{
  "model": "audio embedding model",
  "dataset": "synthesized solo parts of chorales (CocoChorales)",
  "noise_aug": 0.002,
  "n_mels": 40,
  "win_length": 400,
  "targets": ["instrument"],
  "depths": [1, 2, 1],
  "widths": [192, 288, 432],
  "rnn_width": 192,
  "am_softmax_margin": 0.3,
  "beta1": 0.95,
  "precondition_frequency": 25,
  "merge_dims": true,
  "adamw_lr_other_params": 0.0014,
  "steps": 1200
}
Rows from block 3 of a small audio embedding model, named by matrix and row number. Each number is 128 + 32 x the weight over its row's rms, rounded and kept within 0 to 255. All counts start at 0. Numbers have three digits each.
After each channel's rows are labels from the 100 clips, of 14976, where the channel reaches its highest value: "responds to" is what is common among them; "peak on" is the class under the peak. Only what is clearly more common there than usual is listed. The data: synthesized solo parts of chorales (CocoChorales). In brackets: how many of the 100.
# conv: width-3 conv, stride 2 (model.blocks.3.conv.weight, 432x288x3, each kernel summed), inputs 0-287

conv.144:132116188123117156117123111098119165161075107142113083071134136154116139094141105094113187088125164157167101105148140149084135114064153080131123153075090111136139087106067104066123171143100141147181055129094131103081112108101079157153087154156145133129187111162145110124144131120133210134099128104122149075155114153161133148110137117114084136086158154067179105132102176155124148112104119108150137227101122113110152152121135092110100083131163153148167158126161120089151129161207103129147109127167149137137159134095116099212137128118043106091106128110103163087165147122137134089137077050069115090118155143118155116122161141148119091143164104162180108133101173128094163116199139101086081158078104134132116182121168196103141150106128192103117190148145080156084098148150120136163116098137063147131116115106089128123105140175084206160177123136131096113067124148111032102
responds to: viola (60); note F4 (31); note G4 (28); clarinet (28)
peak on: silence (49)

conv.257:157136162185095143146158138184116135159131121111058145126176114122141162131057143083126128160169163140108147117083093109169085068089151131138163128134164120154148120224192128119147166164111080175161085194163128075085153147157147096125118114137098181138141109076140061108118193185112198077119150148081130105130134155128109065094101144122128204156086122126135128158086170160145170164222141124110110098153117183133100113112114058147150147116128162147138088122130181095104081127140111203108093126114198116155191091147138125087127128098138136142098098127133141103112093124135120160112071140139112123098126107117138081123136172169069158109135124140188122162175098167061111143128096113103163161144136108114131090157178115127178139127126128153108139131103057191085128153150105090107151150164092158120112108162172082131150143185145059091142152142099139083140182117160105087
responds to: violin (85); note A#4 (34); note G5 (32); note A5 (31)
peak on: A5 (26); A#4 (25)

conv.298:162120130119201154123128094161150126097142097105106145228096192120123119127125114068115090132135107113118184147146135145151155147110148164125144159179112160095121174096154160149141091124111198110157133141111145165178152080207174115144111088113166138110124167131096121146181167072089132097109146081147087138127117087111099123181094135192136054154142118143021159149115166177115171092158225097121138125072119117131120127114136137162115133120102112080138107148181100151085080124145107121139079145124111122162138119135138129114112133061164165115139125142115200073127108144143096187154120107140132095081074148128124135145125171075112112141093113122186155056167101112131091114127117111170217130132102125134186124083184098125139151133161149120137132084065110112101154073127136194128183130159112106123145108161130141104071177114145156154126087190080160102195166110082141105
responds to: trumpet (93); note G#5 (48); note C#5 (37); note F#5 (32)
peak on: G#5 (48); C#5 (35)

conv.285:151090101128134197122104160104121119137161110134172092158103117109200135064104094205101161150103141154114098184150121106118081100113133071094164107102080117123139140122153164113095083136111112149155157164102142061119117154107123112103136067181126091137103100168118120124095159142136144116152064199162111119156150057125093175137119101110145189163163097080119085169087102111098161083084115128193147242147046173089133145103098134080088080152126094146145209086117157099119147080119128157095156094109103148157178112150146092137143170191119094158119122095149090082147125158108149163143117154138157106141097105154074121177120175172158163203198137166139087127154167125122104105100116142066125132112138132140114142224136123161163153100139123120132080099120163108129115087115154185160132104128164141128113115137185101145116163140122143120058141182125117122107076130143127118
responds to: violin (85); note G5 (50); note G#5 (35); note F5 (28)
peak on: G5 (41); G#5 (27)

conv.360:146115138118087060177147122133075135156165128163180138105143156174115124134114106163150171097150096096139109112102187123134114117121170132100125157147084133155123080077094117105150112108098151125081142178110132093093092166101113133105102115129129143095104066132092115169149162100169176044111122111168087114157081148094101081064133104100133058100129177112126126078103230048060154108158126111137144158127119150066187075209121128145093138112126066086107137127156145105143128114152105156129165145102106116137102128148111074114090104083088128115134071105147124132111109165073149154100142106100146133120135137132171178116106169136107154111161192174100127153112163083125088151064165131131142143123117123112116244112072101110102134101176159165136126100090096115076087093137093166136150142122113167059108154162142147153169067129095160098059147085120141107119127143059088108
responds to: viola (80); note D#4 (59)
peak on: D#4 (50)

conv.307:079104111098122117097106088119135139186116115126087122150096065139153148139142076096108193159125061116111131152125112126147083080118161174131131143094128144193147133137135144086173160094132090099105110116157129110088131124172143102138163120158181150111161180109085094064051178095115138154124109141133105110096110129078168085182108131109099122147123090132136119130102164199116113114169085114145079096090129172111128133114217111096129101126203170120121158102120102143124114063183097165166159108101173099106057142148035101156132106135139113130105108159182081103157180085146123072132077234132134101135093158157183115167108107195139165151128136108185137196183162144139100162099162185138104111105140126173118137161094172090133107128122098131074099118123114181118093188098130190137094111153186107135149111132066139111093121137112166153159123078123113114124086142108114117
responds to: bassoon (93); note D4 (58); note C4 (43); note A#3 (35)
peak on: D4 (53)

conv.385:185149113065158189105133146153123126076109080106112123073111128213113149093147125134123142118092176155064149134175167129155139125184075090143111155167135117143160097151134100171149105139129190125069153088078094136207130164113105139156130119111148100123149135068084188103129153143137103123139118107148169126204145081164128116105077171137138147139183101141103119115152143130158180136158106094129077169116126122074128121133160115154091098147114075123126113077121151175155130073164213072115141144112113080202099177129128168086147169146184115092098105113151108105126110108145124105108069093190112099143136111139112061149104116096113120153097127117097083148119134090138131152171119182080122101080110110194129099077111175141151108187182123108145126215134131147103194163078153156116124135092077132120111171111076085101162091107143178135079139176122109124127134128088122060
responds to: flute (69); note G5 (54); note F#5 (27); note F5 (26)
peak on: G5 (48)

conv.393:124125091110143143143117099105067157094158122149145135128096165102124087222086137043129141149097132126099150152131058087133197106125107043111113107144137071166101159118076056057159074158117145067140093157109106130117125114090158114063159185140163178164111170167128102132123141168158128098171101118105117112081091147084083170158111147160121128125191104109093143118090105099120029115178126117187065142139129160138163102165143177096161108117105150143165164132141101148165145139130138123182140111152140134162204110182153117100100153104088127104140097083148091124130109175102144136107087152140145139116124137164141143137117185169129123149161132158192119104148167097133097159168086140156105184154122136190132160126148098134128122069156120104140108123063051122200113126134129102079174103119097094173142101180168104182105131106106067103134136177109131138141130169167122100
responds to: note D4 (50); note D#4 (46); viola (44); clarinet (43)
peak on: D4 (33); D#4 (32)

conv.83:136103108184123132121146177074138117121150108140137149106156153165171124108107123089083136206140124071165105145130169068161141152144103111168148129096146126143134113086172110176156106116074101142132161151190106140112128144090151069109094098124104063199126105158133125098137159119173167135092082154205073125177144081107144072151144127172131160125173164075166087111117133132139110130158108077147090112163137065102033144176106128138165119183152168127147122102139085122133173144144110146113125118065194135111195095122125090129100197123108143132100125097113145100166131164128149086202130152105078100143126141107166101144156195114176108109163134114161208131173208183118146094134156122123137184117144125156169083121139120116114094133198153106102126148158153143140112135162172093133134122082107104094125129134165120174133106117094096227087157216152149171156139118141113105
responds to: note B4 (69); violin (50); oboe (47); note C#5 (28)
peak on: B4 (56)

conv.368:140176116155097141162109111123068129174139089137124170115069080135120102123168141158107166045142128100130100168108121122129166131139107148100180101065118215146143109146098132139130157169242092174132117145133092105172147133138098108165156119161117108155163125115152139151149186120098107147136100166080098157175096122114086118144154113079085142106102129105154144117164120106113167192205076177143169115144124138114069192131137075166133192158102190100101122121088129128125144180152136194162164171085149096137136195101172179135155142111149127154111141148166170139161114074134087139078136169135182119126134110085092092096112180121121176066142171147068134100142115176143119150153138100110091116155152142131144083207152127167108141174155109169151139137174088097076166082103112119127173109115145160157135089112084097175170116157141164128144162138115120111170199093181133150
responds to: bassoon (92); note A#3 (39); note A3 (34); note G3 (32)
peak on: D4 (28)

conv.139:127126148101135142142156093178097098143159180193171146060161097095116126135125142098083130141128167113136073137148157109085109135149133157122123078111122147132109099147147156079080132136112118108177123142131102123222188148110131138153113067105105119099109154145067157139169105133150129131195163087138110125130140061179105114114144179132101142118117101113139165170103198115104107108115134139128138188114170119147144119108107107204146144113150143116122128160123135136128032149174073092104102109100146132135095104071122167166143138091146207178103105076085150217126145138114123149106102117071159123065087138099149181097154120166078132096117121151123104115139171099113129137115124159133127108095150146109159108207154100075169159111157149140144180174173086059172200170161088121105132121167142124098137124139175120074101132189033114112106165217113136114121118164183087134
responds to: violin (77); note G5 (43); note A#5 (42); note A5 (31)
peak on: silence (39); A#5 (28)

conv.292:084137118149162136085102124103107147152131128171171192155133138034094128152148121191109126122174115134128121098151079143077082147110120088108116122069125117045094151151094135125137144136135147135125156102130121145101132096163149148103084141139153139116143163109131101117107103100099124185153185140154098109132145111117104170116155076147077152147150191113182131137069114175123078115193154103129146118107133163121162134092145149158102083160144065104106106110141146108119059092087091079081144064135098133075135172061164123168174171134146168162074170126081081150167139058082162182125109091145143122134143094175081150118157092092097107195096178116124127174134183051153114143143151149063129213058142138099204109170134146113131151138136114152160151075088153104168120173162110134158150081135133139183153136138146125111129112157149131102087147185184118075121121166130161105
responds to: bassoon (44); tuba (44); note G3 (33); note D3 (28)
peak on: D3 (25)

conv.264:043094161098093150165136074163141158119132150076150140126124159105157170067109098135186138086066159102170152145119096137216143101113153163192155146165164118146141099184118113080168113128115128160125109157057077135163157143148121113089148077120168150159184186162146152128138135125081158120147079101127144136131060129099121117064102103110112128169152137116134111120151129232087154114143107124091104117124096127098145120145092149171156123159145122103098054178138126172094116118085117150116061120147123183056134086098089124159067147140156090099132094049124104141116115064113154154155135185183155132086082103160127131115075116149056072096120188144182066095105173097126102123114151150129160163115131095105147159145146133107164105129112114136126168067094153108098118113138096142130117141172128159177104156185145136131116134136069126114160147105114062124093190109123155133
responds to: note A4 (52); violin (46); bassoon (40); note D4 (34)
peak on: A4 (51); D4 (32)

conv.197:123103083132165147092115129177139126128109159091132101128169100086139177106089183147084149137107149141132211124209203105115097102137117117159126190058125118186152144130115162098208103103076123082110127111102125173095158106113134107140158106128141129146104067118096121132102098091098135128124091112170109115100161072122177150153142120110127149109116094164141093099113111112167198177085084159145126123082043128145085095150178091078088121112100168148152133190095176140203152125126124155087151107142107147119080091106103088159142161086097157075121120186084144118089082094110091157112098123149103145092105130091066163174163071074160135157104140114168113149107090176154084121129108222071163102115118165125147105142113087144148160115171101108133100142102130108100154123096104116084084137143137103174111144187159118163125165098186112159109114150170110134145121081118203088
responds to: note G#5 (89); flute (88); note F#5 (51); note G5 (31)
peak on: G#5 (88)

conv.78:143149085182137091166150118128118153133122100132101121095157152118134144091084214131141083109089117141125140193129172101121138147208108159170153141159156145169175120148183110125145150106135118117160125098088125173207117143106110125134167167118166099114105127069127092157065169154126128106065182134130159126150142127115151183141097150173092126183175143143126175126109120126127147171147143079092146118190113134114094087107149130084133121082122139106105087096130079121108105093171168125167120136153158118126066119172057207179152137053118135137140103190180123136112150158133075094202103141143150121198113201124134134143146133134098100061120196105177105148119134151206106131119109125203155120104161099116214095171155145119096155128102119136110137114096090155133131055120158099132065113120113161126093088108143171068133128121132107150129175183129155159168174135069107152
responds to: horn (100); note A4 (42); note C5 (42); note G4 (34)
peak on: A4 (29)

conv.105:104181127116112136102087181075135198120143190185150133106190149111092112120122245151114148103095138096044092143125097163135123133099107166155160162127101158103149117095085087137140147152090118175079173146134097114127195132152066117139123127146136108135118150094162099133146116171091100114099148122141083126136151102140116087104149099098151134138111111138159170117156186139158171143127140122100132147160150117126143154147167178138147147183154098118146143131181107157160135110141115132149202146172134167113127153179127107167090140093107113143109158199142144101158071141162080112133056112109127177110151216106108100185141170101101163143175151092164163096125150173085141142125145171163162132163103108177088124108095086140098167126142152119248107088119131112165105111150147090142138177144090144032148095092140145112125115096091078161189130147129209164126126104092148168
responds to: trombone (100); note E4 (46); note F4 (32); note D4 (32)
peak on: E4 (32)

conv.109:138125116157135192119106141118106133157098103123135112109150167191133167164103182122183136096082114082104070112131157141123166128106141130112187119168128101133125151117176141155164223102088159181148129085098088082228158145079130154161157108167109130132194155133071099147093169094116181111172103088074125112154116131148151130113151136112102156144129156136134077113132132180106110150149089146087100116108104098130100185136098124125146121156147170088078093124130145134128190124167146128128139133180163187160189076088093184135095161143133155118067124104144160154056113144161120110113141092162129102111119156128163125095105197115106142131178097141176143124114143139085167116138103096093093093107145118118121111096118103109117114110149153087151110221112077123112148153088138075134055130212095116134131087122125129065150152187090134115098148168138131130083136193239106073
responds to: viola (56); violin (33); note D#4 (32)
peak on: silence (68)

conv.126:078148118151162094180144098118083141159132073110075158078086084118094103089147100151093141144140131081164130094133148104161140108146115153124143133131048117044065126080124080170098208108191122140161162122144120117138128174105131080078090112117098167176162061123186110181115082114123093134107118130112123147119115047159141108130075136098141097093063125084119108120109144094169106161138118152129162118111189124119128131092075153182130200163187116116096064120122156100191188108119101146108127243149122106117133099158107143124149147139187149154164176132121176126172057121124134102096079116154123117078103185160146058176144071121122103174130166144107102151133114138081168096113127110126087151159098108093105145116128133129125150099138110162148181091117128115152115130153118149128122141075159107121143111112187194122068113102153114099101142110158141121146186100124084082
responds to: tuba (100); note D3 (44); note A3 (37); note G3 (27)
peak on: D3 (27)

conv.335:111112185139184158158124096107190095151110164113120093178134139113163115127112089118111160126113163178118047125143085158106128073117088138143118116118121123158112129082143212145189081150136151068129151135147135100099121107089096149115105168119098082220125128178170149081213121141099116143135092103132156102086121144142123199125133096132103110176134066161172165112097087035105159192105051126097129126108136114141123098134149147177168079089162116162177186164128132135129170126133106123072130114101078168132118120154131128146108101121197140115132123103103137125158120080105147139153112115154106090122122085104066169186141137110157176133173090060109142150112083150111128139156088200112138118148158142118071080137184096103161051182102119059120168119138161093125084139155186134106127105121093091181102103166118102146163101116131150134157128109129118123121081087072165150
responds to: clarinet (77); note D#5 (40); note B4 (30); note F5 (28)
peak on: D#5 (31); B4 (30)

conv.57:123123170166116152110146122104134140152138159097109172094123114078145160117189056100175136171133107173147071161083094142163156125154107153111098130117129171155152116167150134174144141106150148135178207105120202124159137101096145110127142180214136132077129190140120154187079151139048120084062114091047134161108102182149152129165165122084132144115109128148101113155167107149109152078125151161117083115122115082125094137120159138097109115150098117118110145130169153116166153143184140163154159146141174157115120117144140108068101122124155106187128046163168128147133100101153111091182180170116160126195185142126091134094132103176080111136118151127104133131153083107119185136162136139106118100137156105093096150154123194167118071128170096068127134091152074112142084108137138150120125128227127055091138163117180147083180137187153119172085176120106134059101129145101135132
responds to: horn (100); note A#4 (82); note B4 (37); note C5 (30)
peak on: A#4 (78)

conv.103:156156105110140128099083089127132083089106129137110097164111066159140155113135157125158129131132120193161121077187096139112134132136129145122127175113121120181090105120116092119083133134108131176189148085075101196177075144104084095140138106095121066196108112075111174106135125162179139155120133211099127156157167085122123112050110198135183140094162085146105155118089166100138145142112130139113096126152166130101141119128105114132123065089119126114138101149116187112083114115193162153063060102143163140190135201128064102136138118088140114111111095146171148138154154178070113133094178127073110121136093170079129097121142110099092119119168107128193085161098150132155119145114138109168114087136151118133165201111107111069135096179134143105133196185161093181032092111098118084127081104116109159095093122135114098106173085090148124096134144146073139119140143127179094167
responds to: horn (54); flute (45); note C#5 (39); note F5 (31)
peak on: silence (99)

conv.132:137135123134148114131135119185147156133133136148203139127143150208137116119070171151133103113118097103136113108207197083141105156149184175164086075123106181162102093161157125108168091083133107189140163108098064148120134219117089112182127063134098094131132131121105139086094101109169196125137111121157136109114125151109159143148121154194143161144138161079150110072120168178187137179121114130105069187152156146028122182107112092091123142152179139103145129085095112079094113106205145128137153115139134173132158105179120120124104199130152135148136120063135181095171132077122099137125125157158097102134104204118178085090143179098127145125149106152130155183133154142150087153162113145077080120152130108123154174131123086104103133120190139123122133153173107191131132103123131093090130149139123081180137106124134158156112135109127144072095135127099104108145113184223113107
responds to: flute (52)
peak on: silence (69)

conv.101:120118143101119136125107126142169181059127123155085091145137096100169128127109071159126168184131143082095135108134114128160068136102169088099080126144090145137155122108189166100116150088126163126108142113143139104059099126183096064149116095161167112187082092096128138121113115128131111140126099108112145144081094097104146118196135107151170102126146147106119111137113127164082196178185092105101207152131156123124155172176141132172147144156167128158066128136141121130057162141135164108146073120124118136188170110172174128175109104129133142110198169152147071150099105197138173238189095118163162114121132118087125208123134138087182157181139117078139166087198110156137126130111129104114178197181083129146106132144100122179099150106107136110091086072127119110099142103108170137123081136100110210118121115202147133142119100106150117175128167097136150106144122158108092173
responds to: trumpet (56); note F5 (32); note G5 (31); note D#5 (30)
peak on: G5 (27)

conv.121:127156150112120101130087123111125159143142075142091106155102125107147091083186134071110109150113160123179136158118130143040128114071062084104151125133121096074110116103122086119096167117156089134175134100146121131131103136105127114172065119115091102156114066127090181097124131109109208116148169174088144116163160132136133108131134138108125096103143133109121087101184151091128076151137131125073146138153126152106153070119183124104072132114140120129136158158123175119126149094141140141121124124154125172193079162142102076096172105140118196100116158108141206082061121138093129075145166103101121140208127147177087155134093147116076128102157141182143147142080118046163150168072117124065124093115111134097065154148144108087171202148174092131166129099076094124086147092054149081107168110115178127113090143128108132101161170131179103085122058085084121118082062153114128081
responds to: oboe (54); note C5 (50); cello (31)
peak on: silence (100)

conv.163:092133123121199172096132210153060165147122138122086106112165177145129116137131156078116170153195168182064099098122184133101127142068083150193152118139122132102128165098167153093137111146144182122113115170101065120143190135195139104118121128112128201171086144120167132165183123192141108094110101146109093126131160146115121155137142150132186119136126128135067121086157175121138148156185169147130129140120114133195145129107153130138089109112158100149106149172169173142189155130096070066116160137143118126108130153121143189154180135115116104129123145186175110119166123170151143104058083119111166096138077119171102113097112083141103168135131090135181163159092137144082135090129094142112160149147123122170177113121090163183126137119116119090159139133147060044169097112156155158126134114159145183122222159097096139125143108177135122099134158094162179209150121141144166082
responds to: trumpet (78); note G5 (35); note E5 (29)
peak on: silence (97)

conv.60:105084141178111088212149094147147140083132154101086113149177157091110085115171146134128118097140196124110115115103070191142078113126161096150171138163167142062144126179136112204189172104096107136125090109100103116109096077091125119136192127122197149099088140140118120098116131111118141126120151094119072138090113142083090114148054074098173153072127130151159134055157098179158092129142108069128101087170085050068135216153153168120093133176105148098102102114097101137081125121134110179099091122128110114116099104106115157092120181127085163126137140127109109189124138112142163084140117110125128162138160138128123073148118148131123086136121103156164146060122176092127217127161165074171108173162155143182139155083096128123075124117114108167138158165139130158138146130102173147130125091132093140145108056155146158118085137092120135159160104107152151094156208122118091076
responds to: oboe (71); note C5 (47); note A#4 (36); note B4 (35)
peak on: C5 (33)

conv.369:145149110118157141146187126127103127149080099105147164125173108191094099154190130095073126146150176149109162096143132117118108106154120142150137123101177117140098076109123167186097150113163106142071113090143130121157124157152116149146109163115095192126100089129021096103158185132118124096097150122081174166155171144154142105173142160098107091099144126139139118092204170110109057091124152141107074117086184145160130097132181121082143152120129104168148150100148101147106163105149128140133127114102179147153125167091177176102099108156095184128112144133162073102197113145162138088074142241174141124187117114145099067105166107193106156126107098208129171139117179156093125149145121118121124120134062136124116115176132069123143132097133066207134159128096109146077158127115122134121124117187116132122096144119162060179116089208098170137159145161148147148181098138153109109
responds to: oboe (53); note C5 (53)
peak on: C5 (46); silence (39)

conv.267:199125077100135131065139094157147137116042110115130170076080129130140113141094108163104103170159203106124125169117108194128135161141120124084143109167182075093148175152097121175165057166139050151155086099099120168119176122136092164136116161177099141104102109158136086121130133095097179119180107117108111128133152148059167059143143135213140180103174145084134166095209166123126086159144095156116068045158129113066117123170111098130136172115110120161124142091128138169109108140123108164165084182108135124127147140210109139120172205147168116155168162171089205123119124170126120109122153158144139148170151167142150102100136095120154144149140055103145155134155098135144124143080144121155154145114166162150174154120124125089098069151085099134117104129159157164128156149119136101125116133130164153131157149152135132121087068057075129164174130096123141153163133102122174135
responds to: oboe (83); note C5 (64); note C#5 (40)
peak on: C5 (53); C#5 (33)

conv.4:083128102148089142086123118087140123065121117143140059099149089110094133090127117188121138111143120191146127073139125146098127104132167143162109137111104105174138092134114094132131128140107121135137113162086128175058129099118074135119103100134132110130097100175083072168104139093151135112155143139130063190134130113060105131076142118126119128100118130134179112129088148122159093171107131163118231147149182142138147134136041041122118210128188096151136114133127153146176087116126198116103111134142114127081168117086102163154189136100138102144199157097110158183146124090100189125135141116165127145128099147132157090118148130067158084215107140152154074122095147148096162127120166106085074085108106149101148131171096041151109101081104167181130143092143176087163156120079102164130149114103154129111135074054152161174084100139175152101131120181125085117100114144186101155
responds to: tuba (100); note D3 (36); note A3 (31); note G3 (30)
peak on: D3 (30)

conv.189:066164123136179127122063102133171117073117083126180107148114097076118119121148158164147113074067098086154146155204207158098086105085102134132175123155102086097110113095135130166073121157153119078144153126152134091118108101077083135135081169096098126150181114183080182147143047053137121110144107138187127114135118054118128160125141129164104130140098113102117111154118146136136114130141110124157173150139076152112107117125137106084138129120103101103139093117147104114165195159096180114135162101157062159171180089079141091124168165190119142121136091066149182129115077121111167115100168088127139121100096126128146055052121135097088105115123162161098137172072062106105100139098106117148138052141139177137086094171169128086124162123148139098119073119066112142121172144071107138138122118069120117123141135081157149127088154189107158150103099171130141122166121100200130128
responds to: tuba (99); note D3 (39); note A3 (36)
peak on: D3 (28)

conv.421:176120140153122128024139115094098152147144118124106145157141143174159110110059122082190171100140092083121058145136108124132105126085117163135142095137142140150144177142179107149145104158152131144134121140122133121122125103202114090108133204203099129158141151146132118146121098162099174088123145144168186089152099202101142115144151128117180129134148131073101137158158126186132121083138162168142112074121084108118134181123098101120129136134183176087116100097220127162142154183169213131127123099104171135096148134166112127160095166168117109095083139220120109078178131145168156077121136104053160089135096110106108115135178115161167083105160180086173145122152178114141188121121113138098144151141129136127097125140111122146103161083164104198106114119121150153134111177152150110162121100181118082041164073061151115164125177111112162097131123108138117154088162185142117088
responds to: violin (100); note C5 (84); note A#4 (49); note C#5 (34)
peak on: C5 (79)

conv.273:087060098064126141154097101105133147150097111126160128145085074096117116126148144101110105120112175151149112182133131125135067163083093147115117083145129161090155138100051138110095143127138077161136105122093124156119169103116109164120158149094143162116179121158135167071086092110175142156103151112086134121167131158161130211111145166128103164107155049123109081100101118082159126216197159112101092159168141169078123117107144101088091156127169127146123151104177109123117175132103135105095159139184134151129114153114135162132144098125136120107084131141091115079120124107087098171097141169158137208219080142190103118099126144163086062148055165162111118138176146185115159099140083164119146146082177161086055121080123096140113153099104131168169181084123118121195156134155130122126165192105181149131120129102113168152196129161170135133133077162119123146144165178105104085
responds to: tuba (42); horn (33); note C5 (32)
peak on: silence (42); C5 (31)

conv.174:104106144107134150158152151124152094108142104199045137166127057123128102142140122071123158134160165096083122127214156062050144131157100088153147127161060166142083086185112127084160148144148108163059171139093135157082167097095162189137139119091141113126083170122064080123134128102077146141108119122119149174076112068153111113111164149141103122148126109134183122115099110088145103086100069140185121147127122154136123140144140162124118153102089154166141123170122080168161114149163053127199133107088079125069091085104152108129131132121199147153101166127075195130116184104141165072126164128129122143136141123158129160157164134114167069134122116148120101049094132088117166066161072115141147137168130174077136146159146153110164132147083104168153105164176112039105150145088153112147106059122135128150105104155109111140160174090139115150111126151144097091106110172144142145
responds to: trumpet (55); bassoon (45); note D#5 (31); note F#3 (25)
peak on: D#5 (28); D5 (25)

conv.156:180136108075161156136100151120095127142110150157145097130212172115117176198121124100158085170072138097069133105061158166178130077130148178093149093126090154069134153119090083147109159117173184134106140123078173120116121159145149091113091110109177121083092099096142119164163094128155183068157174101145093085112108105179134157123162102159203096161143045146137144124113102149115152078104098148167199190141113133135160123105107135131094102130153078122073132192108128103171100090154131061118153106159084130143125132143121076124157130154100127084162074077148058167092160167171190086139086093111117102117137152133109133142089174134177159141126173142085124128103104075158194213113097109111180108124096098158157125096117123149123139126095074129174103117128159116147130149122112112136134142099160135107179107131072120082130136114122122127157141145099191173149057116111124113
responds to: trombone (98); note E4 (92); note D4 (32); note F#4 (29)
peak on: E4 (88)

conv.96:119122161164183072097178103187104158114139125166135114095120120219106156088180094098183102138090154126137138095095109142116127149107127132151156096154161147138090130116132110160175110081120195078148101140144129115160078212171141120123113141142147132106123139131132078135134143127165131123084173110154097124114121130118128074158082109137151147084099148115158136134193193120090171122156207087106059172097083089107141160099142125129083159151153103142155101101171152129135062055191091089201095175142131092097134116138082131153115110161094145076106119125120123136119154142113078059125143093112160054116097149167225124113109099153135098182145089142149118133197123120149175119123190127166103111106086154140124152081124134063142159120178112122158067127098083130122151166134109148162128102164139151105166194111156118140089165179094142075119073142098122126159116165163148187
responds to: tuba (100); note D3 (38); note A3 (34); note G3 (29)
peak on: silence (100)

conv.382:117116121181134153178103136121164209181116132108098116160097178084119112127117069100145135157097116102109149087090116177154164109155168109137109149090089114112151156166131085057104139226133109103109138074161081150074209140151094132116153033132096106088122122128133129134120104096177109128101102128111118160128104133105131170115065057122196111128137127187166118137144114180150144110103081118149128158116124150106189195129099095198119128193103164194164119146158086141172095129124152140122104145086173110105132105154094089143141067097081092100141138064135083113072092143131135084140116119127125135140099102154112180153047138117159119080049100143154058094078117108183134119108153114158129152175158101116145162132137112116100143080141100146173155157115134146090126171098163136134129114142100139141138079128138219151114157139121098128168170164108127179153091124100163083
responds to: clarinet (100); note A#4 (44); note F4 (39); note G4 (35)
peak on: A#4 (39)

conv.216:209145158139110118174172130106070153096125160143174147115134097202132113179168114107158158095073119162111069093098133221166162087123098122143121075154111132058161152165132111165118141056157094125042122141161116097080083140111103112142145191167124176117111139103134142095104152151146194116079133087073092149169107179133131112160069109179182129134116115118149111122160178164117133109187163095099103122132102105109188170085136185104111078059118147124126126111108179189142089109095107163116141121100194131123136172074104118099131096182089152127173143098123117138150126145148121092139146097132131117066122114166140114152109162189113101137145122193128167108083173131091151178117104143072132094096075142136099142121110079139119141093160144174177128152155112185127112124099095181166152145178089091146150077097123110138127164128091132110121137118135168089145159200094110124
responds to: flute (31); viola (26); note C5 (25)
peak on: silence (77)

conv.236:105104123058106168125183156092147127059147122172159119153069101185112134149186104150159133110140153163095133171151196110145143137106137124129111105133113149103141105080151154169061094118116137107143121071175092186166108142132155133083127158141111117165088133078176158124149152120153135123168118171096084142203173091134147100090129126137121132154115181129135101113154100113119121104119160100138088125133137196077114154092135094128084071140122086130091146065133153120101035107119102115153116153102065117111115151052134152142120169093155135140160101091186103132156122096150113160110114092105164098133171134122156131168113115086148211140119064097103138120124130082108077172068153211106107085088183062134074158193133191156166164158156109157098176143166153137087093151107181095159134089095156152062110122148147086103135140114137105107111080125088103151142092133120052120
responds to: flute (42); violin (33); note F#5 (27); note G5 (25)
peak on: silence (30)